Weights of a small image classifier.
Training: normuon at rate 0.0024, 12800 steps, batches of 64, held-out accuracy 99%.
Data: trained on stained colorectal tissue patches (NCT-CRC-HE-100K), 45211 training examples.
Rows from block 5, named by matrix and row number. Each number is 128 + 24 x the weight over its row's rms, rounded and kept within 0 to 255. All counts start at 0. Numbers have three digits each. After the name is the row's rms in percent of the matrix's.
# convs0: expand pointwise conv (model.blocks.5.convs.0.weight, 144x48x1x1), inputs 0-47
convs0.0 104:102105167130123147143140117107108127120087131101198134106104191116137132132093101124163145108133137134161095140151142139127159113128093137104111
convs0.1 109:137108174136105108135154108124115104140108101111102194117125124093140120131162147155130134154134131143147169082137102124150102140148101154174156
convs0.2 091:205136144106143123135125132097104107116178130123106146117140143131117143157135119134104134148164145111177083076135130156148154153124113128149135
convs0.3 099:112127117117109104119119150144149134145158115118122144113057125128142172127147106164153108079115133150161087159112143111112120066112151128124119
convs0.4 105:132075100121114127121141145108112137128140120114104124107131106137131103170095149137130078100081096126153169178119149103147132131088095152139107
convs0.5 096:143154125141125101136128174104094115137108178144124088161148163106112121159144113105130055084147090114135116139137120120136147109111131125130153
convs0.6 095:142131125118150118134167128103157151105122170076100140092143076137173125164159119148136127150148096137098123123115154166134131134118168100130116
convs0.7 112:161150121130101119127175124157149132140113133141119131096134075150135122128180088113091170169115143118137167104124122131134085130147136134090102
convs0.8 096:106150147113127129142091105139134197148131108136168124124126105128154135116134095138066127091100122111115148159162144109098160132092103115120111
convs0.9 087:131121186115136135121147168130155125091121132097129143128109112156146134149126160145095151180140171130125093108135148149074135110120099151099152
convs0.10 105:167141157121103167094112163125129066137155117124126118137135117132108158133113099086126121106123132129107098123085196114135133147146119122122167
convs0.11 102:115138166128096141090113099102151121143106074114125095165131126151125127098115137145141143118111136060142113142106147139143121127175130080138157
convs0.12 103:100123167107175101122127122139130091158092151123134124099107090168150160150141132151110159102134139098096119134095089149114140133109085128154133
convs0.13 108:178140088140122135078141132147185150138131158110137152153120108153095165091119151154109131165126145132140117113120122130139078106142137094120146
convs0.14 090:100124111177087113123128103115114149136139134116137156121134087126123089070165149137157136127124160121116102172143081130138142138122124098165097
convs0.15 101:116130136088089128161158151140125160101121099098140146089100135160131138114105118139154139144159125105161089143124135117062133151120086113104121
convs0.16 093:123115149107122076119129122093151150135089140104113157144117126138133104128160104163161163070110138143126143147084102114088123157123160137154118
convs0.17 107:132151112115145160116104084125085086137184144118121107172143098135146089117157135157132125129141174105169121126143126136151124158161123111113146
convs0.18 096:111159108125120158146127148127123116113115084136141114157116127155090104124106115128152116151153099166111126125187150154135055120114114167135111
convs0.19 093:086089164126133093112100132161104125135118155129151097118076100180138161122144147090146120139146126134117126107159151146121140078150113133145140
convs0.20 096:103106123139130143127114145140142118069129092133131132198182125123105118131120139100107135124117126121162103115135136184134145107132160138074141
convs0.21 103:152113144113098107153091093176154141118117147118140117103103122133095180146139108105130170145141147095139101118115093154104135122103088106121163
convs0.22 103:120085119158143124137116103133160125136144112135114164124111135102114106112158141190169149153149132106119161164093141125162110112072129147152112
convs0.23 111:129117134144158157112090073102126134140113083121163161133095104120135102139085123150162140109148157132144146136167122104112147129119095077122119
convs0.24 093:101115124117100109132092152142142148117095135107117100119151097157146118149102116145187161147162093144130131123069103117165123161151153145137134
convs0.25 106:142148151129132103136135116105122163111134148181174122136109123170107120081111150174136111102124124093103111132124066126128114103164123098124109
convs0.26 111:119144120095139114126102105160183119137151118119090085118121177112129112140120118115171150120114107140150129185110088085137155111110142124125154
convs0.27 116:110071111177102169170163159151129139093135125152110125175143129111126108139129139125118117134126138131146161174125160142145081128154115141137110
convs0.28 101:148144170134142114079133171095106140126114116152140156132133139129125156149103107143123121133178121080118146168107133154146130065109134147144158
convs0.29 097:106145154126141191182145140149146155119139100097146121148102133089144128160123104139120154130140167124134122159129123134149122077169121166150135
convs0.30 096:110159150154169114136156100133143071111114114145134183104129099086143136123134145160152136157140140140106145115107147087112109143093094104140137
convs0.31 105:144122117130161126108143126158156152086110127132100121068126120116144124112102155125111093158106107105134078133133142168110152148071098105146129
convs0.32 108:111179116125182130140124152107164114085096132105112133115132140118143119120124150091131103135123113103114124135144155184099176148143101105091142
convs0.33 100:153112143141156116107155136085121126125132085170174120156146143121113119137160092092149124125142123088183157114116105107121110163100116135157142
convs0.34 103:111093121140140114092116130161150118142119145157138084101164134115117135167107114064094149127144112151108125136153138131170118139090076131107129
convs0.35 098:114103134133138133105153129144132140070132086153113159117109098125164137132105133148146120177129104095132128125146146166099179107089123177121138
convs0.36 095:139127147096122112177113164114128171156139142087122091142147160127107120109060158132158130145121134122101132159119147137144119087148144155103141
convs0.37 102:079128116159136153161120160141127136123146119149120118101161125123156166105163113149162123161130156140149120134125121122123184081109089111142172
convs0.38 105:134171155182158123127144102144087133140127113116129115139105127128112135141152097162152161127133113112183112116099106176132084101159109128108140
convs0.39 082:120106105135151144164143130110181116155132119142120143141103178102155093134134153163152153159132143146090158166106093118111120107133103173121125
convs0.40 105:137117107105154112147169148130138097122111165147091097125147116097093128143127134148149154094090150148182144120114110140136144139124169144159077
convs0.41 093:113134124137134122125115105105132140149111091086148065148140117167132136176147106129145140149126183110130140146111111166130107118142146108190140
convs0.42 096:094161118156156092146105158148143120115104144101160160107135103098096110115128097106109150141171131094110077131108129157130102106127129152163134
convs0.43 103:150088111143146107124160135115144138150142076121161148122102115103118115100117083103128120112132157081113188104168122128145140086140121105125119
convs0.44 105:126130126094148159144135107129096146120133123114157128131111088124142115155131140061100146148115147149127131066191152135123151149159111144155117
convs0.45 115:118151111117107160115157112125167127086127152142159107127151088160110093144151129098103124122166119130120071104136139146098128161126113163171136
convs0.46 104:134123137115148176148137153099144101104165144105127141164084099066152133124117125103164133130113155122124151105121089139108126124108160168113156
convs0.47 103:140108113145150136133153101085130131129116095156195180118130136105116090100127100099149127111146138107149131137139120111091142156122170125156093
convs0.48 104:133132154122124112138151155106101131130113119123111120123066107113124104132194164109074119106114143113077122119094118107132104136164112104158130
convs0.49 097:099171113147133133127081121106155118150111126175141111117122122132101155090165177146148140095169128147134129111101142127113120097141136184112108
convs0.50 107:161086109165151145117127121137124118099143136083118114144150113158119123138105145134174134170124137113116136123140169110118091106109140125099052
convs0.51 096:143100161124091140125151119173125133134096134132150116150129154101155114187135103115109122114099146129118150107106149100110071090154128127160162
convs0.52 100:099113111176064109185102135164137097116095141127129158115117115127163133125129148126146147151147123094110118135117116149094113126089114157150113
convs0.53 093:157151122108126097140129108127121130130116139136132138155117164157173110073115158114105138159111145109102199118141147155094158122125101104138099
convs0.54 096:144130170144133137126089148126109148099154109138128154108093133158155105109120150125083186110150134121111170100147137150119073127087118141133138
convs0.55 104:106131076119145133132134126129139127139122091122095167120091141163111124147119136080148148164145137104137139131137055155160150118148145085133143
convs0.56 097:121163118126131161136118157128063127150114170140134128129166112166152142129108145118132123160098153119125107148141146085067132086138153139136120
convs0.57 091:087110104119110131136187134099158121113159133136138122105153137146111149145085143132140136128075122132135113088149155099094088105081141135147114
convs0.58 120:112095096083124138113103119124146090083140161108138156137144111146062156125121133121137132151140142098141108146082140137102162162160106138130138
convs0.59 098:122127128143104110137181086148093118135142141085125161102138096092114142165149115129100143096181124169116140139112124156157162122101122124108137
convs0.60 109:130142123131138126147140095121139130173151096112156123176109109081133123140049172116135109111117178121122095157157134139118128116117125128116113
convs0.61 101:104149110135120138155132138115166114115135129145139098139143171179116167134118102132150081125120116138136109173083123136154139093121142069101151
convs0.62 095:166088127131118167132138102172132125154142147115084109102140187115111148097075138093145134087089142126135138159138127143148153127135129128121121
convs0.63 096:151122064148068120173130167128134126089114110134135125149126107140142122124118112123148149135157139169082123134122116132127139156101176137161105
convs0.64 097:149135147122122136143172136113093124080135103108101119148082149130119169159120166109170143111165146109139112112144168156112123083127154123108114
convs0.65 096:183109103150143139120127118117129125118122051127139169165144136126114123108126088123134159118135153096155158178157122130114095139102145121111141
convs0.66 105:116110114133168139130131143187098142150134097109110134125150155178123098100159115154063123137151155146134120130086136125121166146110133101129134
convs0.67 095:105103160165130139179157167110144144102147150135113098143127143182103111118154128138089109126174134135145171131103166131100149115117117122139108
convs0.68 091:134143132133107141147109154148126162151134130180159150114143088118095107139100109142107146165105140099142113130137151141126183134144075139176153
convs0.69 094:128162142087103131147090141143169113110119094098171107166077101155096115128165149124116159101149150155151120126127136094144129133114124131132154
convs0.70 078:133125144140145103085157110178110163132108129138101141135125167104099192151099150147126128115149122094141114159157147117122165141170122136114150
convs0.71 100:109091101126115153155189156153114138131148156126114138146156161138162112157125174119157143131105149128148155114112157150106121077110121101100120
convs0.72 092:156122105147147137152116120119111129099072108120122134130145081112175131155143148132124088171106112118117140108157155166069113119147117117099145
convs0.73 104:125128161138137153113121107087159136106118156150123132174130154103147121094107136061125117139160158139134173118122132137107154121130097091175117
convs0.74 104:092118105121132130112137144180136155127120133120102134139143145111161103124124191112096094193140092111134155102115121082096132131119111127146133
convs0.75 101:098134126166096111083115187120179147137117056134094094113118131127119124151138143144109113143121127134154126106153117127134166139134147097121141
convs0.76 102:132118136145094088131112096161130139142146110149129074131112149149156111164132123141149114133141093117170162184110111120151117108113122176090131
convs0.77 092:147125133102136117126124113123124103059125130093118118124138158152147077131144140128151138132110167180134141125167139093093163145094150102158134
convs0.78 092:159059170119145158116146086103130130120099129106116133129129115147111122112136166145140158094130096135105140085182126134119107134150100142123154
convs0.79 103:112114088117131150096146162123163126127113159087152167120176148107170140108123144124133111172134120117143163092147124126100097098138155163132124
convs0.80 104:090131137130115156127143162116095063155125168166143120113151146129108140104137165120127129153080135136152116138096171133142115080120137126100115
convs0.81 104:119144172151112142123066127136132153077141127111158129095142140141113145147152109162142144117087128152110117155117128156129136083153140180152143
convs0.82 103:131130127124137127153112126093130150131194144090108094110132142148129166115111114149110122107149144132105161168101135193141125116171101098141134
convs0.83 102:120118112101141102104112164143146148160107157065139140138137086124168187088162106143163114113138129137144125143092119117129114152131116122119103
convs0.84 091:184147136144144134156121126162095144125113148141143138112112115157124155068111084118146151128123157111182128092144144155147093103105133150115124
convs0.85 100:105160145133111126106147104148131089107066091115159140146129163113156155137167138170131112141151143101113127151155167092157141142120133106110142
convs0.86 094:099132122134177133158137122089100118091136099133174155135094120124149130138141131054133106155135129118106180158145128121132151111130117107143158
convs0.87 096:135113122159108125123122136148098141078105178142142121140137143094137063094164146176117134147085166129107118154157147116143125146138131132121114
convs0.88 101:150166150145106117135131103136153162134091078143108093141090092130118133140131127145083110086124132124093127136144087166142111127108137138144176
convs0.89 089:178141113146100133123126128139117102154138103100110094135098120145070159107157152148141140137119156118135170173090102139117115120142138099145083
convs0.90 108:197143098134110136127141123145159137122153157139088078119103103123168151111118152115141105150146131121148132113160132154150144118107128100091083
convs0.91 105:122154123118124137153108156116071110098127142067104173099139082130139141146135091125100157135122106093161140125124137131126143119113161150169130
convs0.92 108:110137108157120117156177116096158131121151176106133173112118090109117140125159141173110131134150136107096143150130113129158117113081146091097115
convs0.93 104:099124113149118125143153115153110090098102114150128131153123107140178116124097098127104132128146161110158111133129137147167162190146070114146118
convs0.94 101:137122129134119117131139163125136105105142121118167166146110104130137128112132160150080130102109175098190079160150143100102162101113117124113121
convs0.95 118:084134149124102129110136136120165144127141111103092125132122120114105140111157123127108111160138206139131164139110107134132156101133136166064105
convs0.96 095:092151169098102123144080115151123160107103113157131123157148137148132131126100114149127112133101155125143119138109164130181098160170081121126147
convs0.97 105:149139127141120109141104132127109128124126148136116111058119092107144133106124096085109185128138134118131121150119156119163116097121067157094100
convs0.98 106:142148104112120124107108149133116121112134110088159180142107112158122184129166130103097117120142130097155164169131135121134141099099090119083113
convs0.99 108:135140181152150077127150110200143134158135155127130114107108113177146122102146097121107138148115132112119131124126127103109125112129098170167123
convs0.100 099:111118131139151147111110124166125163135130126117089182130112162079111146151153181152155159138080140108127136130108133138122126110163130139078124
convs0.101 091:135107143152124096116118097080138145115166121129159090136148107110134119148144118149127098203133135122092147155075132117134114114163128102136105
convs0.102 100:104099122171155113143155144128157128091096134161097102160123085124100134149123132143121113118116122145090159129078151132097094110164090146128136
convs0.103 090:134150091174195079141116161102112120093156128129125118121091119112177120105131127129119151128126116110160133132129154077114144126104136122105112
convs0.104 096:091126104113158148147163122147190089117101108154108124098121152136142119136125142135130159099141155163085112152126102133156152133139087165117112
convs0.105 095:159113123178123126150132130077130113119135108141148185086123136106131098095123111103137139119130138094141155138130150113150169099077114118150092
convs0.106 110:074129092157144111142109120160126134140124148146077118145115130114111120102096170153123117174141133137099098112123105118142086091148107104088135
convs0.107 110:122125166107119121171106161148147091164171147134140146172132110143155144133165117161146122104187118141135138108118159158147130083131126128115145
convs0.108 105:135113088134142132163076152154131123127137131112130071118140165131098124080132096114177169101130124175147128132136109122103131096152142119136114
convs0.109 095:143099167129143194129102116154098140119129095141093136127093127150090147086111146152150126142158111122103155160096142142125103131140105111109094
convs0.110 100:151109123143144150138178145126131088151104150147162121138140093119114128145125143129218108135122116139150106178101106102132118146124118158136122
convs0.111 094:132129123185089137105164108101139139146090102139140129113112144144099174104127136130122122153133141133132120187106133162158104148163163095150110
convs0.112 108:131103149159173173111086126133095125129100164123168090141110131140107144096085113148157144146151104084137157123151138136133094114146111132124109
convs0.113 095:133126110070206101112124131100118128150120139154145100103145133151113117150180140138113085122143134123100117146119169122108144134145093150119142
convs0.114 101:141147094125120118170106134166149115126110147141133159137164092107113083141112123115094146113167140108140123158096127104156161160156073138147137
convs0.115 084:129134130151112145135127100135151098117174165121113143100164110090116088140134140145105117130122110086105103112113117098171141153119109195146107
convs0.116 103:110156135131103097140106141160178145142114122081110137174114148116186152123094102149139108141096124149099127117138146153123115140124148080151106
convs0.117 110:082137087096104100133098114136161124119110134147158138146138100106105143107167118097138152146162163161113124112160114131123072154148107099125116
convs0.118 101:126131123121131156120121138118103172120101127137114097117088136107131131129107140151125130144171121121107144147113201107151099164110089111172077
convs0.119 105:137115126133135103136120111130106115136105119121136115174130109196140123131093086094083131158088151134120110094129174130164150136129155092153133
convs0.120 086:175100139106127130112149159153147141120121076132128140135153111137085132157146094168142116138165109158144156085133098164105124141089104131109137
convs0.121 100:153104104136131167138123105141132137143141088174106112108134143087124136172125153084150122140139160107110107103104146112102156174173130100144122
convs0.122 092:106149086136120139126147149128092121118152162102097148100124155147132111158126144138092159165145137147087122127143099126177135112189115093125110
convs0.123 092:134164139137102138139095093124067111125119120103134112112098169139094121118134150135080102137135149111134185099131171129107135115136114164138153
convs0.124 097:126129117114158088166127124131139118112151166160119085127155181090107145123123126163112116092136090094159128101140113129162098116164149123140146
convs0.125 101:113146113113127093110151097078112143142147096106165101117144133164125093103132111164134083144105122168155134133103127115111142130144094175106156
convs0.126 094:165074103167115103117119101142126192118131153112124136140117118124147123120114175120131113160153074123142117131117122131096140097122176111145106
convs0.127 095:153141141108139154154143139141106087148120150094136172137153114145148114122108118137104089184125078116110126068109139139146131136090109099127123
convs0.128 100:120084171127142134120088158113112100110124139099158137118159108148086146083127129118147153113117127156112138156069140120131142140092109124103084
convs0.129 096:142152100115114120143112073141072121141187154118183135108141152170134129095154142155121111114127117120120122087126121141118148112095121136154144
convs0.130 096:102134127128126150118133182114145165124134144116122150106176135104092129145134137132180106122080150131142110141101090122088143119114145133176170
convs0.131 090:115116114105092150132113155151115143157113129148116109143164118165128103137148126098120160160177143145129115120115157135138124136203088097165130
convs0.132 099:128142173118119134122126124082123141123101147128162154125160114139177082143113125094143126120149105153136171111092127131107113166171126119075132
convs0.133 110:135131112111102112148121175092108174129124135139129116165087117115150159135162164135095114104127142149139151146189156114152119151106132098114096
convs0.134 100:101158177171153142108148129129112129110129109136132113169155085093104122101137168072121134127135169141103122126106130144125126121159116151097163
convs0.135 109:120114140134130126136121152095114150139106088085174147114091167124157123135100090144171115110151136142176118146151136150129114089110099121137085
convs0.136 094:072118144119135137152154150102147093129090123162145128149090124152129109128139157106161121156106148102160159132117128122193119143116101155157115
convs0.137 086:120120114140076083146115101139142142123164128088133083167128097168120135110123137136184141116132104114127150167128121114169112153153126138161109
convs0.138 103:097142120117192159151128138130149150124153125131141136111159112098095074130110137140098172167103129088127144113184128110126155127123123120110113
convs0.139 093:097180157167118135104147153123095121097154105112115150152104117131106101152136140137110138134115136143100099147090129129089152113107186169140113
convs0.140 097:090156104114180131171159129123158154103093131146130133137129130154131109109094133091117089121146137143132196135142102126149124179121118122118113
convs0.141 108:118108088075102177129131135125076117137153136126117136110128128095121127128101105136088119136118144135182133127153068149163132117160099127140134
convs0.142 098:126130143199124100116128115099126131120139149081140092134155118114091131114154119134100105163159135112165147175104123133120089120135107101142091
convs0.143 103:097137158089126148110121110092152171163095143121141169158131137107112098148119142141114149081139121108123124122158158115141129092065142118141118