config = dict(
    arch='efficientnet',
    hidden_act='silu',
    expansion=3,
    init='kaiming_normal',
    muon_scale='match_rms_adamw',
    learning_rate=0.0024,
    max_grad_norm=5.0,
    gradient_centralization=True,
    max_steps=12800,
    epochs=18.1,
    final_lr_fraction=0.05,
    warmup_steps=250,
    weight_decay=0.04,
    adamw_weight_decay_other_params=0.01,
)
Rows from block 13 of a small image classifier, named by matrix and row number. Rows with one number belong to one channel. Each number is 500 + 50 x the weight over its row's rms, rounded and kept within 0 to 999. All counts start at 0. Numbers have three digits each. After the name is the row's rms in percent of the matrix's.
Before each channel's rows are labels from the 100 images, of 14976, where the channel reaches its highest value: "strongest on" is what is common among them. Only what is clearly more common there than usual is listed. The data: stained colorectal tissue patches (NCT-CRC-HE-100K). In brackets: how many of the 100.
# convs0: expand pointwise conv (model.blocks.13.convs.0.weight, 312x104x1x1), inputs 0-103
# convs1: depthwise 5x5 conv (model.blocks.13.convs.1.weight, 312x1x5x5, trained with AdamW), a 5x5 kernel
# convs2: project pointwise conv (model.blocks.13.convs.2.weight, 104x312x1x1, transposed), outputs 0-103

strongest on: tissue: normal colon mucosa (69)
convs0.41 090:579600437541438523588476531467466540546581519651430511619509526457464540457511536489453524582483424417414533490561444493469486392519561470444515430513533477501565491500583544531470410548595482465460509525477501533511521516500534451471463523481460500556528499540517487509514572455527527591503526480387473536418513
convs1.41 112:432515580496420516505513507458452469490501492441520482492494432418459377582
convs2.41 071:425588545458501584458560492543507420488596520522538557511453618476494486462520526471475483449445589483432375479483557507453494476495513471554478519519491513523462508512437527541549501547463486460415541432530521558467495488444518533455456416483481451531540536438471445508468618450466526436498438568501646410434590

strongest on: tissue: adipose tissue (60); tissue: lymphocytes (37)
convs0.86 101:526586530559452454598523481544503404500478443582552528527513400485468462552549496565457403513478477526455557511566497385453537522575484514575572490521470544519481550499417526476515456440472498579562516456394498564455565515507508426415531524498559473489471451431477451462552453494494556632458452521446459560539540
convs1.86 110:513491447495529496460509463490572476469502443546550444591510642504499597496
convs2.86 097:420545488620415494426490611486445448469580500485502471592533589446485526379515515518452498528547455543488552487385452423547422555474526530518535444470524465471482528486444511511524525470472531514552516444511492533478445493532493509519511455500435637510489581512422566439532436516464552426563464489393513543516564

strongest on: tissue: normal colon mucosa (100)
convs0.190 092:523395587565523511538426436526442418564519517571508468491555487530569444485499590511471500429431493593381532523556472525439496467473477555520529479500453485469476567517576461421452453469497499538463436610453501556529360563531476552481535533494382495494462477470463550431477508506424566466452492504557444465523533
convs1.190 106:567516458418468517453478460459553419500511512552552427479565571546589501455
convs2.190 125:513381520414497518526468486479536482581451578486465474474475555503520562565577541527487445470463484470542522498512481528519455510528524449435579490526637410499431526471432517487560507454506466530489563433599502479479466410514523461480570523492434566461357426545464529522518549548595439481612506580459473473529557

strongest on: tissue: mucus (74)
convs0.243 093:491501456569538498615490501560413603594533393504475461606454563498508543442447546570428438563543600499430556446524530499468533468459487475487531493565538420448481550476573471495540477504516599476442452510557529419525456571533543415591565496595495529538547458513469494472498494433471494505540442484534494558498474
convs1.243 096:593507525507555453465506454474410431531419438491490508489488593544561567518
convs2.243 135:417486511531583494447570518437560493532500485546497470441498451394563528575474527527506479483427550505420571396538510488489528523451510509507497538447518419539516619467487467469517525477552514536505476637536555502548493499521554494558520442471539460586519464413540554501498621538518508398507525477497608369528438

strongest on: tissue: lymphocytes (89)
convs0.11 096:525504526457472528485490526510443554447468441334460461505401513552449387470447522517430527502417455489447565536440542461479460447431533529441433585509538480484559524526440501523494527548535447530510477503450389473558427449524368470568526591549503525537513573431502526508450489482467482538547516408518440526551546
convs1.11 087:558518521467494522616502475448595465457475597495492455477573562461448530472
convs2.11 096:553480450539434496431468547554513427499519537473503599529558527564524571507618417466561432483480485487482553470518509477538507425552481484572439569474450574408452536507397478500494466552512460517504448494431497581540583539471506549472507474445545524390527472521495591416597527442566514588448456522454475429563488

strongest on: tissue: debris (82)
convs0.20 102:454432543503419537480519491458436500498562473493511515511442486538429555503522501558484427425603533488517454622503487486555527375455512415543501432379492544564411519471461516588488442412465527514473571481481451570558504455456524588487471552585448485449467574596455536514514537503469449527544488441480466490491590
convs1.20 088:424494429485481429462465450447437448490473429427492481451480446484398450471
convs2.20 137:496480541449502495455562482521460594501477508593468507497510558541490605517421454442486435536470535423517419370554502473560459475455446558470461455446468527596572538539549517472482450510501511461528574550474544495482511480545547531534577587456502545507489513583375495551450572471597528487499444430411560504434430

strongest on: tissue: debris (70)
convs0.173 085:502494417547436496482506553447467431469507534522482445498518548565503562473425446478504575538451473534575404480585465562472513541459478546550555540457516562494547440546387419576557492551421360452466529585509461591593518490503526470459483593435472529522471540470475563509494589464527557457521487498552593485496496
convs1.173 108:458505492443429586519460425436539471505465468509525542466407512447451446411
convs2.173 091:465528416605559488361591520542535538490497470493484484429461503505508550440496572460475427448542534527570507597550418549496474507475464541472430494613449491591470513417564496472482515443488503564476434521573480536564462448548560438507482525527493522479531523630482430453511576596545488547525548488497507566502564

strongest on: tissue: normal colon mucosa (60); tissue: lymphocytes (40)
convs0.116 108:463549412527477466554417513567437504570533509449459549515502454487526496446436540472412560441477546468525537582469500461536451528478467502564590458453488482451350561461534505497516520518546509548452416480384512564433535454510473503475396459499546584545526527477565559432525575537589453536561544474418478519542559
convs1.116 118:448531518572527512538572500584559573510568552457596457479447532500534436483
convs2.116 081:564523418483481444387474529514544581557474430498584547520522544479432498495453461544511485477408456507479559512518425523548515470579483560444508514466490503529527489500398550442535403490448390538507535440462491510482352440487551426515596495496440489444433553562415482486517505483598538545411542541443471518499501

strongest on: tissue: normal colon mucosa (74)
convs0.200 092:543527558453470523528497562517411491571584491455556565624536477371447422561580508478427500539404495535595529579466478563453632508476532535476499453483488587475459544519515461514472499466515502465490539493368483431458479459506516508515599487438488528549429469553531440470494483490478538491514509499522556613486468
convs1.200 086:426514479470400408493527498438439502576575467439439528522439502453494463513
convs2.200 102:560470536513572508402471520460489441508592469575436407609534555496491592559487487399542565432490529545433546560454551517466484482399495524451483538535573539480496460517523501464481500487596522584445497504553519486487556444484522433400510588507475557452460522480421474425511540550440555487510588505618502508529487

strongest on: tissue: normal colon mucosa (99)
convs0.203 090:478400459499521541470474532472485644520483417582541580473468625543533528513519511453417440505485506478543479496421559447524610445562518538453412445430485586492496458568493536593461500445427496458525507554544488525519476403478473501545498450481573507570489492527508428451498457493495488591531531572594512429500467
convs1.203 096:570517523564558420488412513531556467492484545569449433581467525449443532506
convs2.203 094:396461530417579543405514438448456499470474550517506462514470579515457488432509436446509397429452533514607526427516448572452505514388513524462530466451477376514460627507496568489485530434490535537506587515484493503502520468500523537516408467504453499470410413495550491521526515517533512662530517520480491509505488

strongest on: tissue: normal colon mucosa (100)
convs0.305 107:484453498513437538485507454476444406572623456468493489534614516509447451511522453495488434487487510441596617478476522514579538412452453511580528514482469483547476444598548467406583515571465523534484414511467546458512529532490499455435569526470471539531626563523479532564539485485583552460463516457592512487461448
convs1.305 083:440448470503417419483443528458439522545526421450534593475430479478458463468
convs2.305 139:548461487520431489474507455534396438440467497484513532554455544536469431455539567432586539464498577445460480459490496467496554522418400545604520402491390515481418510587535529529478549508435450524465455583544487503524527492570556595409449489505516564528390505423510531541556551604475495531549544477496480524480476

strongest on: tissue: debris (35); tissue: lymphocytes (29); tissue: cancer-associated stroma (27)
convs0.115 092:521420438432542550507516594545438564514639484508467514501545496543396433512575523614538567437539554502457562531589471450518439529497517500460491374538496458496492605456511452488534538500496508466512456522537426484487456503533522450516545557506627585500538542563532478462573439436441533497465456472484527555454461
convs1.115 103:435430470423448480456524461436434541447536463450467519514461425472423444447
convs2.115 109:457509477521493483467540445605560431504591524539484517498542529524514540513414415524517510484542453573552550500634552474561497416442499444600441537554530528559551493518528451514533486485398491464483581505508551601539527523583479475491483575525560505480546524604468402442534457554430542523567486497504566505446400

strongest on: tissue: lymphocytes (100)
convs0.149 102:408515472563461522523479463440332591566507457494466508406538528526525484420495519485474533499467593493580563494458525414506568448422490442498451509498389498533526468444530497508481445522518564578579489496454475606475503545415494505575404431615526475477516563462475542508548506498535500482513580530489430507509475
convs1.149 112:488545507549562563550473539643556419528508480497518412511522433492488497473
convs2.149 063:609520427464478479568490550586551381486541491481548467467589420488388544488451425569485586405435545602549397583549496504518492456536470512536450540539483442538481512516532539433497485464470460468427511493510538511486532440449598437445613557493503536493552516561512511519477414524548469462464511485461535507520536

strongest on: tissue: tumour epithelium (83)
convs0.295 106:494595456475493520567540507439444555494510539539470499562432427476525506495511516513537506421539424518490579482454484426485483406476533546455507524533478479540548495589435507560499457509413417413525537429426527599518523512454419500526501572497532514584513507540569562555373366496544419560555557488534473508542567
convs1.295 088:532420515432432501553453513493604490408577566510501446509528454465555509479
convs2.295 083:515507551516554502475527442454502533504516528495542528464452489512555514470576533425585574464509490406490484452444589486469589487548485548424549539386506500483417420453545458446462580602515563475508484568470573492437596450524580492529571478514497545426566554493514407489556479444458428515530462411502475403525557

strongest on: tissue: lymphocytes (67); tissue: normal colon mucosa (32)
convs0.17 103:524486457515475511560496527502490501441476498450529640518427459616434498546469546505438555471516558603510580482435456469461549435552482553525588513586551593528481539436432562407543454475457504526465554492461494542514514502437415395509428524504477410449456477466502482408473520555529552525415469488531432503566478
convs1.17 111:478517544525424553517588470384447511515524388529561509503495506455431513497
convs2.17 113:447442435516472423502398540580532516536572515455573531461463431547670491510536463510439606452562447497466481514518409505430519530499515448557494440596524475460485513519422562395441437496525448493461444474550538474583423425462471466584425520504517425541427484500503511547490435454540517511498501528490490506459512

strongest on: tissue: adipose tissue (87)
convs0.204 098:451483454554584494525519460558504563604457467537534523527499576411481605493434494501508520387562482494517420533560451510563402475559494428580561523551547478547479449484596455471488492472392544541481447467475559508482469469476460528514441430442440451495507389496534446467404591433446506537459458523519446466496483
convs1.204 099:481530543507490529462454489543531407396513520480432429483548559589544442548
convs2.204 101:668524460495539463497499492578483464542571420465400517500468440439539484487465512423466526492455521453472577519487520444468517479545459475503508405497592445602498562528492487399468542502472447527534504494531463529468563486524535525538552464566428538577662522478571488488503443504436452554456459476475484574596485

strongest on: tissue: debris (47); tissue: normal colon mucosa (42)
convs0.144 096:468430561503514527516560590535513557441466481450456479470553575484465470418484521518460506482576430468478502502484453497483538468508544486600435572494439583458454447485603537475542475456482544534551512548597532487511406601583437484493499380452605510507386469470482458444514465485499504426612510485557468502540429
convs1.144 091:518540476500536484500439502534491577408398548510592515430463524603497483493
convs2.144 083:596510486450482503589598493530557437568536436486485552526588525554499564490529436553542443509394507491531564572601464523566446486503556512615398500456497446536450530506403464483476447521541415528500579536499601556533480497494497428507517519454512452436549527467569479552525531577522505484499433429564520447547534

strongest on: tissue: mucus (36); tissue: normal colon mucosa (33)
convs0.42 095:488452513547567499595483484460550396503518474510632542502500523484543481444473501549465418451554519529564549519542439616521431485589536477553548446488504508470510478454502590561505422486539463430514510506559507542478507408468499426572565543571463474480561464502405450501468507552437576480534354446457547484459463
convs1.42 100:532471486415504491451461448444532507434513531495529473449577594562510568596
convs2.42 107:534456404472486435449454425449537542402554603503444505440520479472591504523526504590459502532506531604451458508337483563442480520581497533538488558512494517511457541444421445523476515495450425491554477427488430508520581454403571485556486496421489500492515472460475549449458433483502536468508510509558490374487522

strongest on: tissue: normal colon mucosa (32)
convs0.73 081:565433517404564493497400449489525512453414530486582494515453601568532497545490451457488553542566519532533484460518472522494478440624401543615501506552518510410586559480558532488429445538471413419573523580443475494501550487469569515507500556435507541522435522519489455480464524556473528480573511443453545410492476
convs1.73 100:472407448392495446444578483450461462530511497470488487515444422443543444473
convs2.73 104:434565515570581480478518548599527414497621414481509537499478426521466546349553511545475433461530515509459565521497480499494469535480423431485460543534454557392535470478511453499496462617449510533548559433514544514583490427527560500441538547582485439523526519528480471541529505603454493535424582561493509477496503

strongest on: tissue: tumour epithelium (75)
convs0.216 075:500540539557495475482474458454399507452462532592517448535522514535509499528496391447540388443510517481495573579493468546540498469503514492475499476402425616499486504572557518488489531506500546551515492493537557549455572432435402495506519516561480573497452650620421450459473539615470479458501496542536579475472483
convs1.216 098:558561514461547577416504529559484488445439517465446440438570532477563555542
convs2.216 125:494527511448560550531536520484517446494439544392465496520423546449532448444420425439579453472565520560501452468496596508515554572585550516462548584504462519373503522424558480423504432529500505471526573408430512451473471556478499469494473439505452507473484534585591519457510441555554434547485492524557621540533523

strongest on: tissue: mucus (48)
convs0.219 085:480457562471605493518459434471481496443430602555516549528495455485480532466493413465496506537537556597530505505504429552395469508473526498472549544589356504440513470488458488514397496460593467494467468535532446524537527526474483397417602526505617574465547503521569500460548509538530426509565427470475490480562484
convs1.219 084:569555439539563506420441428520591442429487536499503454469553554541505535513
convs2.219 119:539479391470411469506551417382479514483584553459423512457479450512628455424452562451457516518482472485539549450468523610449534483648493553536558533557510494507530561427422537475537498470574427501484432516536453488491499475541426484521462471539498520548457541425498572476452486537593439485484501416519491478474489

strongest on: tissue: tumour epithelium (91)
convs0.238 115:530471482506627512578451469496474533519470500499537603497477467487516548519467530414592518516482533491496527607469464459447523587450439549481457460457565460551542487453459568469548479487438497595413421515395419556449455458486470468472522447517437559460481540462535563490530483559593451480477558438571540529559623
convs1.238 111:441517531558554568581499531458542548605447507519501550460530550477478421570
convs2.238 124:552554521558434463555473586461572592556494465372632509486484529563526512417548501487510423449518495487400630491493418451504491485550497441555539532456515492511538449486511492485559545408526486543439473508469515440526487607469427455525416529417502580562528476497484589512511557515482525517493530502493451421437529